From a checkpoint of a small image classifier: activation gelu.
Rows from block 12, named by matrix and row number. Rows with one number belong to one neuron. Each number is 200 + 30 x the weight over its row's rms, rounded and kept within 0 to 999. All counts start at 0.
# fc1: MLP up (model.blocks.12.mlp.fc1.weight, 1152x192), inputs 0-95
# fc2: MLP down (model.blocks.12.mlp.fc2.weight, 192x1152, transposed), outputs 0-95
fc1.1013,230,155,224,168,231,212,182,225,214,208,194,160,200,170,202,209,167,220,244,238,200,224,170,187,228,209,178,200,227,207,166,170,182,210,209,227,182,189,188,185,192,180,209,260,215,181,178,184,208,203,187,197,197,157,159,200,270,210,176,223,147,215,214,222,118,198,192,164,160,198,211,198,179,207,206,190,111,200,204,225,137,184,195,138,206,181,204,256,209,144,191,168,193,201,241,218
fc2.1013,116,188,212,186,208,211,182,207,225,206,207,169,184,217,179,237,180,208,260,141,204,188,202,220,178,182,266,191,232,258,232,237,205,179,187,199,203,228,125,189,143,220,216,230,168,193,199,189,217,200,171,238,185,215,175,199,209,220,206,171,149,216,174,217,269,270,193,226,173,218,177,224,177,180,233,268,215,204,207,241,180,244,195,189,203,190,202,207,169,221,188,202,200,202,198,171
fc1.1014,198,246,190,194,177,261,190,172,205,239,203,125,234,219,246,195,214,179,209,203,243,218,205,197,196,169,218,187,143,181,181,226,175,199,206,140,177,224,207,172,238,197,196,237,225,251,172,185,202,166,243,222,199,182,124,204,260,234,163,182,191,127,222,175,185,195,196,243,175,205,207,155,220,189,196,210,125,192,231,143,223,186,176,201,179,213,184,200,206,177,254,159,214,240,259,160
fc2.1014,218,149,243,209,250,213,222,221,207,243,201,178,150,214,181,237,226,149,197,124,216,193,167,237,253,182,261,189,201,175,185,215,179,179,170,187,168,232,195,185,195,220,228,202,231,213,227,222,171,205,201,224,220,152,247,218,156,186,214,241,175,200,225,208,149,217,239,250,178,211,177,158,159,199,230,117,236,246,186,213,197,231,205,206,233,202,234,152,213,179,182,169,203,192,149,202
fc1.1015,227,212,250,199,198,177,252,185,197,247,185,152,161,229,223,222,211,183,154,211,235,203,197,207,198,194,219,241,215,175,160,197,214,196,220,216,175,175,198,195,233,212,256,202,227,193,197,196,176,223,226,195,175,209,179,165,219,191,195,137,220,220,203,183,246,217,239,193,153,182,107,216,205,169,199,195,226,164,235,215,203,205,191,217,169,193,227,169,226,143,198,235,203,190,196,182
fc2.1015,214,162,163,217,223,184,206,214,133,234,189,208,176,205,173,164,231,232,180,185,160,241,184,188,203,209,213,156,212,262,234,228,210,211,187,251,220,222,154,222,264,210,190,212,169,231,216,190,221,223,158,231,158,208,147,213,268,183,204,178,184,237,179,203,198,198,208,223,199,148,187,172,174,238,206,228,201,213,196,272,154,217,183,203,254,204,180,225,180,236,159,226,177,213,215,146
fc1.1016,246,238,204,181,148,245,205,211,249,238,145,251,210,217,217,159,161,199,170,262,248,253,227,208,184,187,237,181,233,216,218,224,242,149,211,163,178,213,230,266,128,196,204,233,175,199,213,221,190,210,252,198,235,241,214,207,205,198,214,207,212,173,215,228,201,219,160,203,185,208,218,225,208,197,159,216,251,173,196,221,183,191,210,144,164,199,150,191,170,220,199,172,162,128,229,205
fc2.1016,185,196,192,192,176,196,230,183,188,152,218,155,205,228,214,179,160,210,272,182,177,207,238,194,235,176,218,276,290,207,164,191,216,226,175,226,198,212,201,231,187,201,235,256,197,192,194,179,190,187,200,209,180,174,171,208,216,209,199,194,212,190,164,191,223,217,198,194,232,201,141,213,169,172,204,184,212,174,285,176,222,181,224,226,218,264,169,180,221,221,181,217,185,158,229,198
fc1.1017,189,183,205,201,234,236,180,262,252,205,174,188,206,198,168,228,228,162,182,174,265,225,208,189,166,187,209,186,192,213,202,206,163,191,186,148,196,250,252,221,217,191,183,220,265,181,196,222,235,190,179,138,207,245,219,197,246,137,203,213,204,186,250,168,212,170,186,215,175,193,228,241,223,187,202,208,193,192,193,160,153,206,215,192,207,264,162,264,215,182,249,186,167,253,201,192
fc2.1017,174,217,238,148,196,172,219,132,194,212,235,248,170,206,206,242,237,172,195,182,205,199,194,209,177,189,225,214,179,155,218,187,215,212,193,185,204,245,194,245,196,207,188,173,245,251,235,219,248,212,217,151,187,196,186,212,210,233,153,218,223,212,201,201,199,190,194,239,182,248,255,163,208,263,230,182,202,180,260,211,139,233,206,155,182,203,202,194,221,228,226,174,187,254,228,222
fc1.1018,202,198,205,207,192,159,220,223,174,147,196,162,239,162,238,143,163,223,208,164,204,204,243,223,185,156,225,184,213,225,226,178,208,212,171,232,206,174,237,225,229,192,237,187,188,244,250,206,221,229,202,227,264,177,215,223,196,186,225,173,192,210,176,151,183,180,225,153,244,150,241,213,201,176,254,165,166,190,223,180,188,174,180,210,283,247,194,196,192,230,216,156,150,199,272,222
fc2.1018,163,195,183,223,189,208,224,162,187,162,222,205,188,255,208,190,232,207,160,182,207,178,256,185,213,186,192,158,171,248,184,219,209,178,165,189,230,222,186,275,244,197,198,197,194,248,281,203,197,199,191,175,212,213,196,194,169,212,298,166,176,195,210,201,202,203,158,141,232,162,203,138,165,197,188,173,196,206,179,202,182,147,172,241,229,180,225,191,242,170,189,193,207,225,191,159
fc1.1019,251,280,203,278,180,153,208,165,215,207,170,228,169,185,176,220,213,206,194,231,196,220,128,142,172,211,185,236,222,159,193,200,269,184,147,191,209,210,216,191,216,229,179,206,243,211,133,236,166,269,201,204,205,234,233,210,189,180,248,168,234,183,232,201,201,162,181,200,202,205,219,247,206,181,197,209,238,194,232,231,197,199,180,205,224,202,200,162,176,234,199,224,226,255,220,243
fc2.1019,225,194,218,200,193,157,177,167,226,240,192,190,165,154,235,253,242,186,245,185,209,180,195,212,173,113,167,190,221,207,188,139,200,183,194,181,234,212,187,245,203,128,190,188,238,184,195,194,228,217,249,227,204,213,247,142,207,186,168,214,243,235,175,165,240,189,208,188,261,240,182,242,144,161,208,191,229,156,197,187,219,135,218,172,198,213,182,263,197,171,149,197,157,135,234,167
fc1.1020,224,170,200,204,212,243,191,176,153,209,219,200,217,227,182,174,189,239,239,268,193,242,220,236,167,197,221,219,213,220,196,220,172,159,183,175,188,224,188,206,260,223,171,149,190,187,233,232,215,261,183,186,224,201,204,181,234,228,209,203,224,188,255,139,202,191,230,205,214,171,232,184,252,176,172,219,221,187,209,217,203,184,194,216,237,210,210,189,169,203,199,152,202,207,175,254
fc2.1020,109,217,237,200,181,177,194,215,220,250,162,232,205,206,199,239,193,171,112,227,205,265,199,211,217,255,172,235,156,179,199,185,160,213,245,152,213,228,180,176,183,219,188,218,143,206,200,192,220,225,251,233,201,207,208,189,167,185,224,250,215,211,182,238,216,210,168,241,192,196,194,217,188,260,181,207,196,185,190,164,224,213,203,193,219,233,232,202,226,207,199,243,229,182,218,178
fc1.1021,227,175,193,185,190,188,166,233,188,188,229,182,208,205,200,226,238,226,265,224,195,194,199,204,264,200,220,175,240,194,187,225,183,200,211,263,207,199,205,154,187,231,204,192,159,186,194,162,233,232,230,254,174,179,204,216,228,183,237,244,198,207,221,217,125,215,143,203,165,222,186,230,152,216,200,236,183,215,225,226,194,183,227,210,216,173,225,241,201,190,208,209,215,146,218,217
fc2.1021,159,225,198,216,224,173,193,202,199,235,260,122,151,175,220,225,222,167,241,186,177,203,219,218,224,175,232,174,195,196,225,191,244,155,188,199,151,216,144,127,144,186,234,249,189,181,251,157,225,174,181,208,206,185,246,179,198,217,189,182,166,209,221,193,234,244,202,221,164,216,211,194,229,141,175,270,186,230,233,246,207,230,173,164,210,181,178,168,203,208,181,208,196,207,196,217
fc1.1022,177,232,189,167,253,211,178,190,239,174,140,249,278,179,146,148,195,183,179,182,237,184,188,204,215,207,171,213,244,171,234,191,203,199,209,225,175,128,220,171,207,240,170,185,197,180,236,245,197,179,233,191,198,218,251,242,203,194,215,200,230,202,168,190,272,221,247,207,263,169,226,188,171,220,229,244,241,199,197,209,201,201,180,166,146,177,224,243,215,214,227,213,215,209,201,268
fc2.1022,234,188,195,214,202,206,259,225,226,132,235,244,185,197,210,177,200,193,216,184,162,220,192,222,187,195,208,175,201,260,206,232,220,208,200,196,196,195,136,223,147,204,200,199,230,238,183,174,193,203,173,215,240,172,188,167,169,209,195,177,142,218,141,214,154,222,191,163,201,153,191,197,195,142,179,206,198,186,224,168,147,185,215,184,201,214,207,216,249,224,206,170,174,219,210,137
fc1.1023,216,198,291,251,154,200,213,178,189,217,230,249,180,252,146,251,222,213,146,210,230,176,188,146,216,188,227,205,167,252,188,185,242,187,111,230,242,210,209,239,141,203,195,210,185,201,194,230,212,189,205,155,194,188,202,191,176,216,184,195,194,200,149,198,216,172,192,153,204,256,154,205,187,185,186,178,217,186,126,195,188,197,251,213,188,192,222,188,183,137,212,260,196,216,217,248
fc2.1023,236,212,165,177,162,170,198,158,182,178,187,176,191,200,206,190,238,178,233,166,150,189,223,225,149,282,211,212,234,176,172,143,177,203,191,185,239,208,182,209,204,134,170,197,185,139,216,191,222,174,174,256,140,152,197,207,232,248,275,219,180,161,197,224,196,216,239,191,201,210,205,160,179,195,186,199,204,185,203,222,225,230,162,207,180,211,162,178,183,222,225,249,247,232,237,151
fc1.1024,182,203,227,218,199,229,210,204,207,221,173,251,180,213,213,219,232,161,189,213,197,263,192,222,171,243,191,196,145,163,235,218,201,181,176,178,230,172,193,264,258,211,187,210,207,221,146,266,160,271,249,167,253,204,215,183,243,214,208,142,223,181,223,215,206,222,230,171,217,181,224,248,155,211,239,148,203,227,210,213,137,214,202,179,215,208,154,175,184,205,145,216,234,214,205,245
fc2.1024,153,211,185,211,171,206,188,230,166,193,243,201,207,236,183,199,147,184,194,220,242,188,187,225,197,208,218,197,201,220,227,216,188,222,152,188,180,173,189,261,270,189,184,167,220,237,224,195,186,153,209,191,184,207,246,195,214,202,206,210,174,160,164,222,249,194,242,172,248,170,165,201,176,196,205,217,184,214,176,138,202,142,135,214,209,185,173,190,216,189,205,178,245,191,188,176
fc1.1025,210,198,193,185,175,207,150,150,198,175,185,196,214,210,232,224,196,207,229,210,255,224,150,215,135,236,218,250,207,181,176,279,221,224,185,207,204,184,163,212,200,198,174,263,165,224,173,208,213,209,255,189,235,180,232,160,197,158,200,162,186,190,210,219,203,168,170,151,190,129,186,185,181,209,199,256,230,238,206,235,205,193,236,205,217,189,225,183,163,221,229,161,224,156,200,199
fc2.1025,211,154,175,232,147,162,202,204,174,233,210,181,232,231,219,254,245,174,231,233,170,215,218,163,230,182,155,204,162,206,218,207,232,158,139,201,221,200,143,170,194,175,193,223,185,158,219,230,231,164,192,213,231,202,231,212,219,188,201,169,188,175,210,224,251,226,290,200,224,149,239,231,190,223,176,189,218,159,223,208,234,197,224,219,182,206,259,239,193,165,283,209,125,176,253,180
fc1.1026,219,189,169,245,189,185,255,208,257,210,205,203,203,215,184,230,224,207,243,252,200,226,189,207,208,212,251,256,216,195,183,266,176,216,255,226,187,152,215,222,249,190,192,183,227,153,161,126,188,219,208,196,191,199,187,179,185,230,256,224,241,140,204,179,212,174,214,248,184,195,229,248,225,177,188,184,187,159,190,243,263,182,218,206,156,226,225,234,178,185,252,187,155,185,143,211
fc2.1026,179,161,160,166,238,214,214,250,189,208,183,201,198,216,159,212,188,209,160,232,216,185,224,241,217,189,186,193,159,265,179,157,228,181,215,171,222,187,177,160,224,197,180,229,205,177,243,175,151,238,179,196,193,198,225,207,204,195,208,149,221,191,245,203,259,237,231,257,214,203,214,150,192,184,158,176,206,235,149,157,200,153,249,195,168,190,194,236,185,165,186,136,192,170,215,183
fc1.1027,204,212,203,217,191,191,171,182,219,200,202,214,150,241,201,196,243,169,214,202,233,211,211,194,202,255,192,215,208,229,218,234,202,157,231,189,185,180,193,214,207,175,183,227,198,196,172,135,232,185,220,232,197,188,209,222,198,177,162,206,229,186,194,184,159,168,222,160,150,175,166,170,183,233,184,206,236,226,215,231,124,174,202,190,176,139,186,169,222,151,215,149,161,188,193,216
fc2.1027,274,152,174,224,217,234,233,165,240,197,199,160,277,170,200,206,188,193,145,189,227,218,222,213,214,196,174,195,169,197,205,195,165,183,172,200,187,219,218,200,211,225,213,182,195,190,242,247,202,174,201,174,187,190,198,188,156,187,205,191,190,203,199,195,188,173,128,215,211,203,212,220,164,188,178,231,197,212,222,217,197,194,197,214,173,210,169,193,224,240,178,218,238,158,203,203
fc1.1028,196,213,210,170,245,217,215,201,184,178,214,210,208,211,220,162,205,230,266,196,224,249,212,235,135,214,260,235,188,195,107,234,211,247,209,170,226,158,168,230,194,225,201,237,149,183,231,224,243,215,216,249,159,220,183,214,201,210,256,258,191,261,234,196,204,196,214,195,211,228,215,173,191,228,188,208,219,171,206,184,201,208,199,204,163,222,245,188,204,235,177,195,179,226,215,163
fc2.1028,234,158,204,170,144,177,239,211,198,231,210,176,239,229,210,221,194,186,198,185,160,218,248,158,265,180,243,238,184,167,161,164,176,191,199,179,223,226,203,159,210,220,222,198,176,192,178,225,193,205,221,180,206,141,204,156,183,147,277,172,183,186,224,261,210,258,200,153,219,174,230,231,162,199,192,203,218,186,195,235,188,183,246,215,185,166,277,229,195,194,178,219,145,201,181,197
fc1.1029,246,145,172,223,239,198,214,210,248,192,195,192,197,203,228,164,226,204,214,181,204,133,161,172,220,159,179,194,188,215,180,223,196,270,192,248,244,212,271,175,232,182,182,238,196,202,142,220,207,201,189,224,177,164,164,169,211,175,210,213,191,158,209,166,222,184,224,199,207,242,199,214,273,186,194,188,163,198,188,201,226,266,219,188,189,238,228,166,165,204,250,189,256,194,242,230
fc2.1029,172,165,185,184,202,217,189,221,166,195,181,224,192,235,209,229,207,151,166,172,164,213,221,181,222,164,215,196,177,204,260,208,207,164,158,191,170,179,196,209,159,199,134,252,222,262,222,212,228,189,183,185,182,228,165,173,194,212,215,204,210,206,193,258,170,221,223,140,191,200,206,153,198,178,208,154,212,175,212,182,228,182,244,216,197,215,176,191,231,164,175,216,162,185,198,253
fc1.1030,144,242,215,183,174,181,259,190,223,214,193,210,213,179,212,236,184,265,184,170,182,186,203,189,194,213,166,222,146,210,185,219,216,233,225,190,209,243,194,166,205,227,218,163,153,191,221,227,277,242,208,231,262,267,175,208,233,305,193,213,173,213,197,200,188,213,142,206,189,240,205,214,186,274,200,206,162,189,194,193,192,204,190,221,179,262,216,202,168,180,251,180,218,243,205,220
fc2.1030,208,179,165,172,240,206,226,203,198,191,113,191,171,212,176,216,196,181,222,188,239,128,146,213,241,203,137,168,167,250,187,151,173,186,202,214,234,208,232,192,231,248,206,201,167,157,194,201,189,215,168,215,185,191,170,209,186,186,196,195,184,182,242,193,139,198,173,150,184,217,159,241,211,172,194,182,198,216,206,162,196,182,164,184,221,239,201,206,194,170,218,147,190,229,124,218
fc1.1031,173,185,235,195,198,210,203,221,241,161,175,249,253,177,205,223,181,206,186,207,200,229,221,199,204,224,242,210,203,212,220,200,156,181,198,192,224,221,211,276,196,245,198,226,249,128,205,157,254,243,198,218,174,226,223,212,210,205,253,185,196,172,195,152,216,177,222,223,202,176,210,251,210,229,220,216,271,237,202,191,165,243,191,172,247,199,142,213,218,218,252,206,148,244,208,179
fc2.1031,248,200,120,160,187,201,242,231,255,215,190,197,195,198,189,213,207,210,254,181,222,234,257,169,235,125,170,205,158,197,165,253,211,229,243,250,186,217,171,136,141,195,134,201,197,209,285,208,125,200,268,208,202,185,229,182,185,244,224,188,213,220,218,232,175,212,185,212,175,158,201,202,190,255,241,207,256,214,214,173,209,156,198,162,168,146,189,216,175,191,226,193,189,213,203,208
fc1.1032,217,221,241,207,156,204,240,214,206,254,158,207,175,209,216,234,258,209,203,230,182,250,224,137,194,134,195,184,155,242,198,193,203,159,190,109,223,180,222,224,188,149,178,205,163,210,180,223,225,211,193,142,226,194,212,213,183,217,173,185,193,227,192,226,144,210,165,214,173,212,174,222,244,204,211,284,174,224,220,145,202,152,225,167,177,218,221,189,235,181,163,183,221,202,195,190
fc2.1032,214,256,236,187,196,175,199,158,193,176,214,193,228,222,177,214,189,162,203,189,192,183,256,210,178,174,237,270,195,187,207,169,213,134,203,199,214,173,200,198,156,196,237,198,219,149,212,195,170,259,284,200,210,196,169,167,210,195,243,176,204,166,229,215,253,254,198,211,199,219,172,190,190,226,208,197,194,125,145,173,198,145,178,242,193,207,221,159,215,243,201,214,238,198,218,239
fc1.1033,173,214,212,210,168,211,194,186,208,171,179,222,171,132,209,167,237,199,200,190,178,214,243,240,200,156,173,163,215,185,219,199,180,181,183,219,187,238,250,237,204,184,151,142,167,206,216,179,202,155,233,239,181,216,187,229,210,198,216,213,263,194,209,203,178,190,170,221,216,202,204,172,196,156,192,234,192,213,235,211,204,221,222,187,170,242,220,212,254,223,230,222,251,173,143,204
fc2.1033,225,179,213,199,188,200,175,234,207,225,199,179,168,193,201,204,209,213,182,228,174,199,235,167,204,237,199,181,167,229,215,164,219,178,218,150,214,200,195,183,217,200,230,194,222,167,239,202,237,221,188,192,125,211,222,221,225,277,151,159,210,233,118,149,231,203,195,227,195,186,142,164,143,208,173,180,255,222,213,252,247,146,196,195,215,229,181,169,233,203,223,130,165,163,233,213
fc1.1034,213,198,202,220,219,208,162,246,241,233,241,175,236,235,185,226,161,204,225,134,174,229,252,203,218,170,218,217,214,186,186,218,152,203,202,240,212,207,183,200,215,172,181,188,169,197,158,211,206,181,141,192,169,235,91,134,221,188,172,176,160,194,255,204,207,226,176,183,196,209,145,211,257,195,244,180,180,247,216,292,220,165,140,236,181,196,196,133,159,172,204,159,238,231,225,210
fc2.1034,209,134,212,202,217,190,234,161,182,235,201,156,217,218,246,266,179,281,215,190,210,175,225,160,175,226,152,224,192,247,156,209,115,202,235,129,138,226,195,133,162,210,203,202,154,209,257,203,164,197,253,179,250,261,173,214,170,176,184,207,186,200,198,249,186,217,185,223,221,174,218,117,197,178,180,180,149,181,232,215,247,225,247,179,185,158,198,178,233,214,230,199,180,197,177,183
fc1.1035,172,224,192,187,218,234,221,181,220,252,206,189,248,213,210,179,167,218,218,262,212,233,205,197,237,232,242,191,165,166,195,243,228,171,193,163,215,206,219,221,213,201,165,214,175,209,186,213,187,232,228,217,296,230,220,179,165,204,232,231,204,204,242,219,192,221,175,202,195,230,213,197,259,193,207,177,144,196,133,167,154,196,231,140,183,162,209,203,234,238,211,196,199,184,178,155
fc2.1035,165,182,215,204,129,205,167,276,216,160,228,218,178,182,196,179,158,185,217,194,160,196,193,181,201,201,222,208,273,199,167,201,155,205,184,235,188,179,167,265,179,218,208,197,211,214,195,160,136,242,212,228,193,204,206,261,241,201,188,182,251,190,184,203,225,211,221,219,232,189,185,246,184,210,225,204,212,132,232,202,176,240,249,203,217,190,137,251,200,170,195,203,157,138,211,208
fc1.1036,194,189,265,164,177,204,201,236,185,192,203,217,239,208,134,207,197,173,180,166,154,236,163,188,227,202,195,155,230,217,233,212,171,181,224,200,247,170,264,182,225,150,191,225,176,193,184,207,149,126,188,191,169,171,193,227,197,196,177,146,199,251,140,201,219,261,166,169,236,182,171,164,149,222,236,223,208,204,238,218,195,243,199,228,174,227,234,264,223,148,227,185,206,183,202,204
fc2.1036,203,267,173,201,234,174,255,215,194,193,172,236,197,194,265,171,199,198,235,205,198,187,219,196,174,196,268,173,230,188,209,162,196,220,159,170,209,188,174,192,192,184,200,156,231,242,170,168,230,217,256,176,252,255,217,214,206,237,206,131,206,169,238,201,223,171,232,197,224,163,191,215,190,196,237,185,189,227,186,193,178,201,222,183,250,176,228,193,214,285,215,192,197,168,230,206
fc1.1037,205,190,146,224,188,217,218,207,201,167,186,224,241,213,210,245,206,190,142,159,159,213,181,203,175,232,259,175,201,235,191,222,216,208,249,195,201,230,211,138,210,187,192,235,213,210,187,216,224,210,135,233,213,198,191,228,197,191,175,221,206,153,164,215,257,234,201,227,234,244,244,240,199,210,207,204,176,180,254,182,192,249,224,190,224,231,235,152,191,243,251,205,190,200,210,199
fc2.1037,196,238,209,234,184,218,164,192,241,267,278,187,198,196,209,187,167,229,217,226,253,193,108,193,209,187,205,208,177,189,228,208,234,203,206,251,222,197,221,140,232,200,215,192,195,198,196,232,231,196,183,216,211,228,203,209,177,230,225,162,210,193,188,242,199,179,197,188,222,208,190,210,205,148,187,184,223,250,206,225,162,227,194,163,203,214,193,177,199,221,227,194,149,227,166,156
fc1.1038,227,222,229,208,202,188,228,191,197,209,231,213,186,201,121,218,186,199,244,200,151,208,215,213,147,248,189,204,202,223,157,222,135,154,184,199,193,166,245,171,138,189,259,199,157,223,205,226,225,192,164,169,214,245,260,213,165,176,184,258,190,198,204,243,219,200,201,212,204,183,163,162,183,213,230,233,224,192,243,218,189,175,203,160,135,168,260,206,243,233,212,223,166,169,206,186
fc2.1038,160,203,196,230,159,226,172,163,207,137,203,184,210,200,213,200,224,195,216,212,162,187,118,205,231,222,193,168,205,133,87,222,202,232,190,236,219,167,213,196,262,141,155,237,210,194,229,210,205,153,190,231,185,159,203,166,200,199,220,211,205,192,183,218,224,193,195,235,219,199,181,147,164,187,156,221,214,208,176,180,212,183,202,210,166,225,185,257,173,151,202,268,259,139,199,179
fc1.1039,252,220,180,244,221,190,209,230,219,264,245,265,182,177,223,201,204,219,198,217,180,162,231,194,225,185,238,203,211,186,261,265,216,203,177,198,217,216,209,227,192,257,264,189,193,204,169,197,277,234,184,233,256,219,123,178,222,209,192,226,206,195,253,188,227,239,214,211,234,196,221,201,235,198,253,158,179,193,181,252,225,220,228,209,196,220,214,169,184,243,215,193,219,196,241,193
fc2.1039,123,161,222,144,188,238,156,228,189,185,201,145,198,262,198,220,216,215,245,196,225,158,221,177,205,152,180,207,243,199,195,170,216,187,242,171,224,196,165,246,142,171,217,216,202,211,191,195,218,199,203,231,179,233,169,190,149,199,201,166,265,197,222,200,154,242,211,198,190,151,234,212,214,169,244,198,205,193,216,199,209,215,237,195,187,210,217,194,228,199,230,180,175,209,240,207
fc1.1040,223,206,220,250,169,183,172,162,201,177,260,226,212,200,226,182,224,203,210,226,143,205,152,192,224,156,221,165,203,185,199,178,232,200,131,174,214,226,171,215,198,238,282,220,178,203,225,198,191,201,212,147,218,236,207,210,216,194,222,227,176,168,218,186,143,183,198,132,167,217,211,226,199,174,256,197,260,227,219,158,220,162,190,183,213,241,183,180,230,235,199,200,197,200,185,202
fc2.1040,159,177,228,155,134,193,175,201,200,249,215,168,158,207,212,284,224,201,204,185,243,160,179,226,187,235,239,204,201,244,198,192,200,173,275,181,189,213,214,198,154,186,177,183,202,168,202,203,250,192,199,277,186,213,193,133,182,211,219,147,268,191,190,221,230,204,213,198,168,243,182,196,144,222,118,193,218,193,183,211,172,227,216,174,261,226,178,195,216,228,235,186,212,208,165,196
fc1.1041,205,197,158,210,140,225,163,193,172,168,176,183,184,216,232,204,254,270,218,187,262,185,250,217,228,207,133,227,161,199,194,236,194,186,238,175,190,175,182,176,101,197,185,189,162,216,171,213,227,201,222,207,239,231,220,224,228,222,155,190,158,212,185,172,236,249,201,159,225,181,196,208,226,187,148,192,249,208,231,242,236,235,198,213,162,144,222,199,204,175,213,158,194,179,207,189
fc2.1041,226,181,161,225,189,154,246,141,197,190,169,203,220,192,223,210,233,162,188,219,180,192,125,233,215,204,267,234,207,236,216,204,197,229,170,194,224,204,170,215,198,169,229,240,195,161,196,183,240,186,200,227,193,186,202,177,223,196,309,198,223,230,236,245,153,159,194,156,197,190,223,242,179,199,185,216,182,237,216,202,177,238,220,208,180,245,208,179,177,193,211,173,190,201,210,210
fc1.1042,222,205,134,233,170,183,200,197,216,208,169,188,213,212,213,197,236,174,233,212,182,188,157,169,213,276,244,195,167,213,264,204,218,249,232,185,198,247,242,232,201,223,128,182,252,214,175,156,212,178,136,211,209,212,171,238,205,244,208,195,183,151,174,228,209,191,236,206,220,197,240,251,261,206,212,174,176,235,174,177,217,206,226,145,214,184,205,154,195,194,200,181,184,202,197,189
fc2.1042,224,204,175,191,213,277,249,187,201,233,193,192,168,230,181,189,149,238,134,234,256,229,202,176,226,196,217,224,208,183,212,163,201,162,221,262,219,140,213,226,214,181,218,196,190,176,205,202,194,200,170,184,192,147,243,208,208,167,234,170,184,182,170,219,171,203,191,195,187,228,162,184,200,197,155,196,216,266,195,172,160,262,145,198,227,191,245,257,228,186,211,222,201,212,189,184
fc1.1043,172,204,196,212,252,220,211,200,207,201,160,144,230,212,229,191,221,186,224,226,226,213,125,202,200,175,205,255,249,175,226,163,214,171,179,200,234,202,212,192,170,226,226,256,225,213,205,196,185,191,285,161,178,212,213,218,179,215,160,162,192,197,235,157,214,207,256,219,139,190,216,210,174,204,187,234,247,158,196,206,168,212,194,169,231,166,229,214,206,204,242,150,261,247,249,237
fc2.1043,203,175,166,197,224,145,200,134,216,210,217,216,165,202,206,183,191,215,183,249,204,203,194,206,195,201,213,194,185,128,183,169,160,246,208,263,217,150,192,189,198,154,187,155,153,194,210,151,235,177,252,143,181,222,183,214,234,213,187,232,183,238,216,197,208,218,149,190,217,210,213,194,220,181,212,140,248,214,240,211,207,183,208,210,179,213,170,202,147,212,183,190,249,228,168,256
fc1.1044,167,142,209,247,187,183,185,174,176,217,199,215,246,196,209,218,169,173,118,222,164,162,208,231,161,208,191,162,189,192,227,231,232,238,185,221,267,211,176,278,216,170,180,259,213,194,210,177,171,232,231,183,170,245,194,173,160,179,186,171,200,190,200,210,193,207,215,239,166,204,203,212,221,154,235,178,191,216,224,226,272,181,175,145,177,247,189,205,198,213,204,156,166,204,258,209
fc2.1044,181,170,206,164,227,104,190,165,191,220,218,233,214,236,282,199,216,162,235,187,182,220,150,187,201,186,151,189,208,156,207,184,234,250,231,239,126,175,229,267,180,209,183,202,227,239,140,213,210,243,201,141,199,140,209,236,206,194,179,203,268,191,192,173,195,167,217,180,159,247,124,217,234,193,175,226,184,211,213,183,231,212,174,211,226,188,186,209,190,204,161,217,165,188,208,232
fc1.1045,209,248,224,209,209,160,156,174,191,175,231,146,165,180,195,224,219,211,207,189,177,221,208,183,206,214,178,171,199,219,200,180,231,207,205,221,213,213,218,172,129,240,174,225,199,218,184,194,224,141,219,189,196,193,206,193,149,222,206,97,257,174,227,159,196,225,247,194,173,152,222,177,220,250,269,249,229,226,203,197,191,203,176,166,197,228,175,153,241,187,230,189,189,182,203,216
fc2.1045,179,181,194,207,158,159,213,230,218,241,227,194,235,188,153,159,221,247,208,284,169,240,239,249,238,234,149,244,196,152,183,203,144,159,225,226,228,231,228,171,205,210,192,196,215,162,133,217,240,210,209,148,194,226,174,216,207,282,190,248,188,186,187,205,202,209,223,136,202,238,201,221,234,190,219,220,248,207,192,149,223,192,220,179,202,186,154,159,191,190,200,205,235,147,204,209
fc1.1046,186,232,176,184,210,168,207,210,204,156,181,180,280,189,214,197,171,157,200,246,259,231,221,189,190,167,214,202,211,181,205,195,173,142,185,170,180,215,235,202,184,203,172,153,169,176,161,150,188,155,228,246,221,222,176,212,238,195,160,141,271,208,195,239,173,180,225,163,236,200,171,179,199,205,196,188,196,205,186,180,236,208,182,222,204,205,232,192,223,163,242,152,238,221,221,177
fc2.1046,216,280,175,231,202,190,149,208,208,272,201,287,166,185,226,158,196,169,182,192,235,234,242,192,146,228,200,186,145,177,203,213,165,161,204,191,144,211,275,188,221,245,212,178,209,99,202,207,214,233,209,167,199,248,153,206,176,191,199,225,202,210,189,194,214,244,186,172,201,211,170,206,186,183,246,185,187,185,242,147,183,222,222,222,189,207,175,211,157,245,210,164,172,255,186,226
fc1.1047,213,234,180,190,225,262,248,177,207,149,214,222,219,187,213,238,183,243,198,206,252,201,167,202,177,145,150,172,162,162,166,200,188,172,215,180,202,208,181,193,146,203,246,225,178,167,172,162,216,191,244,225,254,187,172,169,145,239,224,223,220,153,194,187,214,203,191,184,225,252,188,220,189,180,202,204,172,142,176,215,231,159,222,213,192,246,191,252,236,208,284,200,180,188,201,249
fc2.1047,208,221,231,180,218,211,214,153,152,225,192,261,172,203,196,239,204,150,208,154,214,232,167,171,142,219,205,209,169,223,230,189,254,225,244,188,215,196,194,218,214,200,235,259,201,185,179,211,230,255,228,188,224,209,193,216,186,183,212,167,151,216,191,181,204,179,258,166,149,183,170,196,203,152,167,208,185,230,182,231,191,209,190,195,166,219,220,197,186,201,167,141,201,190,146,194
fc1.1048,177,164,164,211,146,194,149,178,242,220,206,172,216,175,161,209,245,180,122,177,169,146,187,215,194,200,171,183,124,184,184,190,185,193,179,218,193,155,230,186,186,218,212,209,201,197,201,234,170,243,247,189,200,221,200,170,215,203,213,202,227,224,173,170,188,235,160,184,180,182,134,193,235,235,212,172,154,165,182,239,145,207,186,215,200,267,222,182,215,195,208,224,212,200,171,226
fc2.1048,208,195,206,139,211,222,203,166,185,206,203,171,190,183,187,217,184,206,171,223,168,143,173,229,196,209,229,199,239,207,246,148,190,157,194,193,194,192,170,150,218,143,145,206,227,182,216,185,178,166,171,202,187,206,239,154,191,175,223,233,211,212,219,172,234,154,164,194,165,244,216,216,204,191,197,236,194,179,209,208,261,203,184,211,179,192,224,176,193,208,232,213,172,166,154,217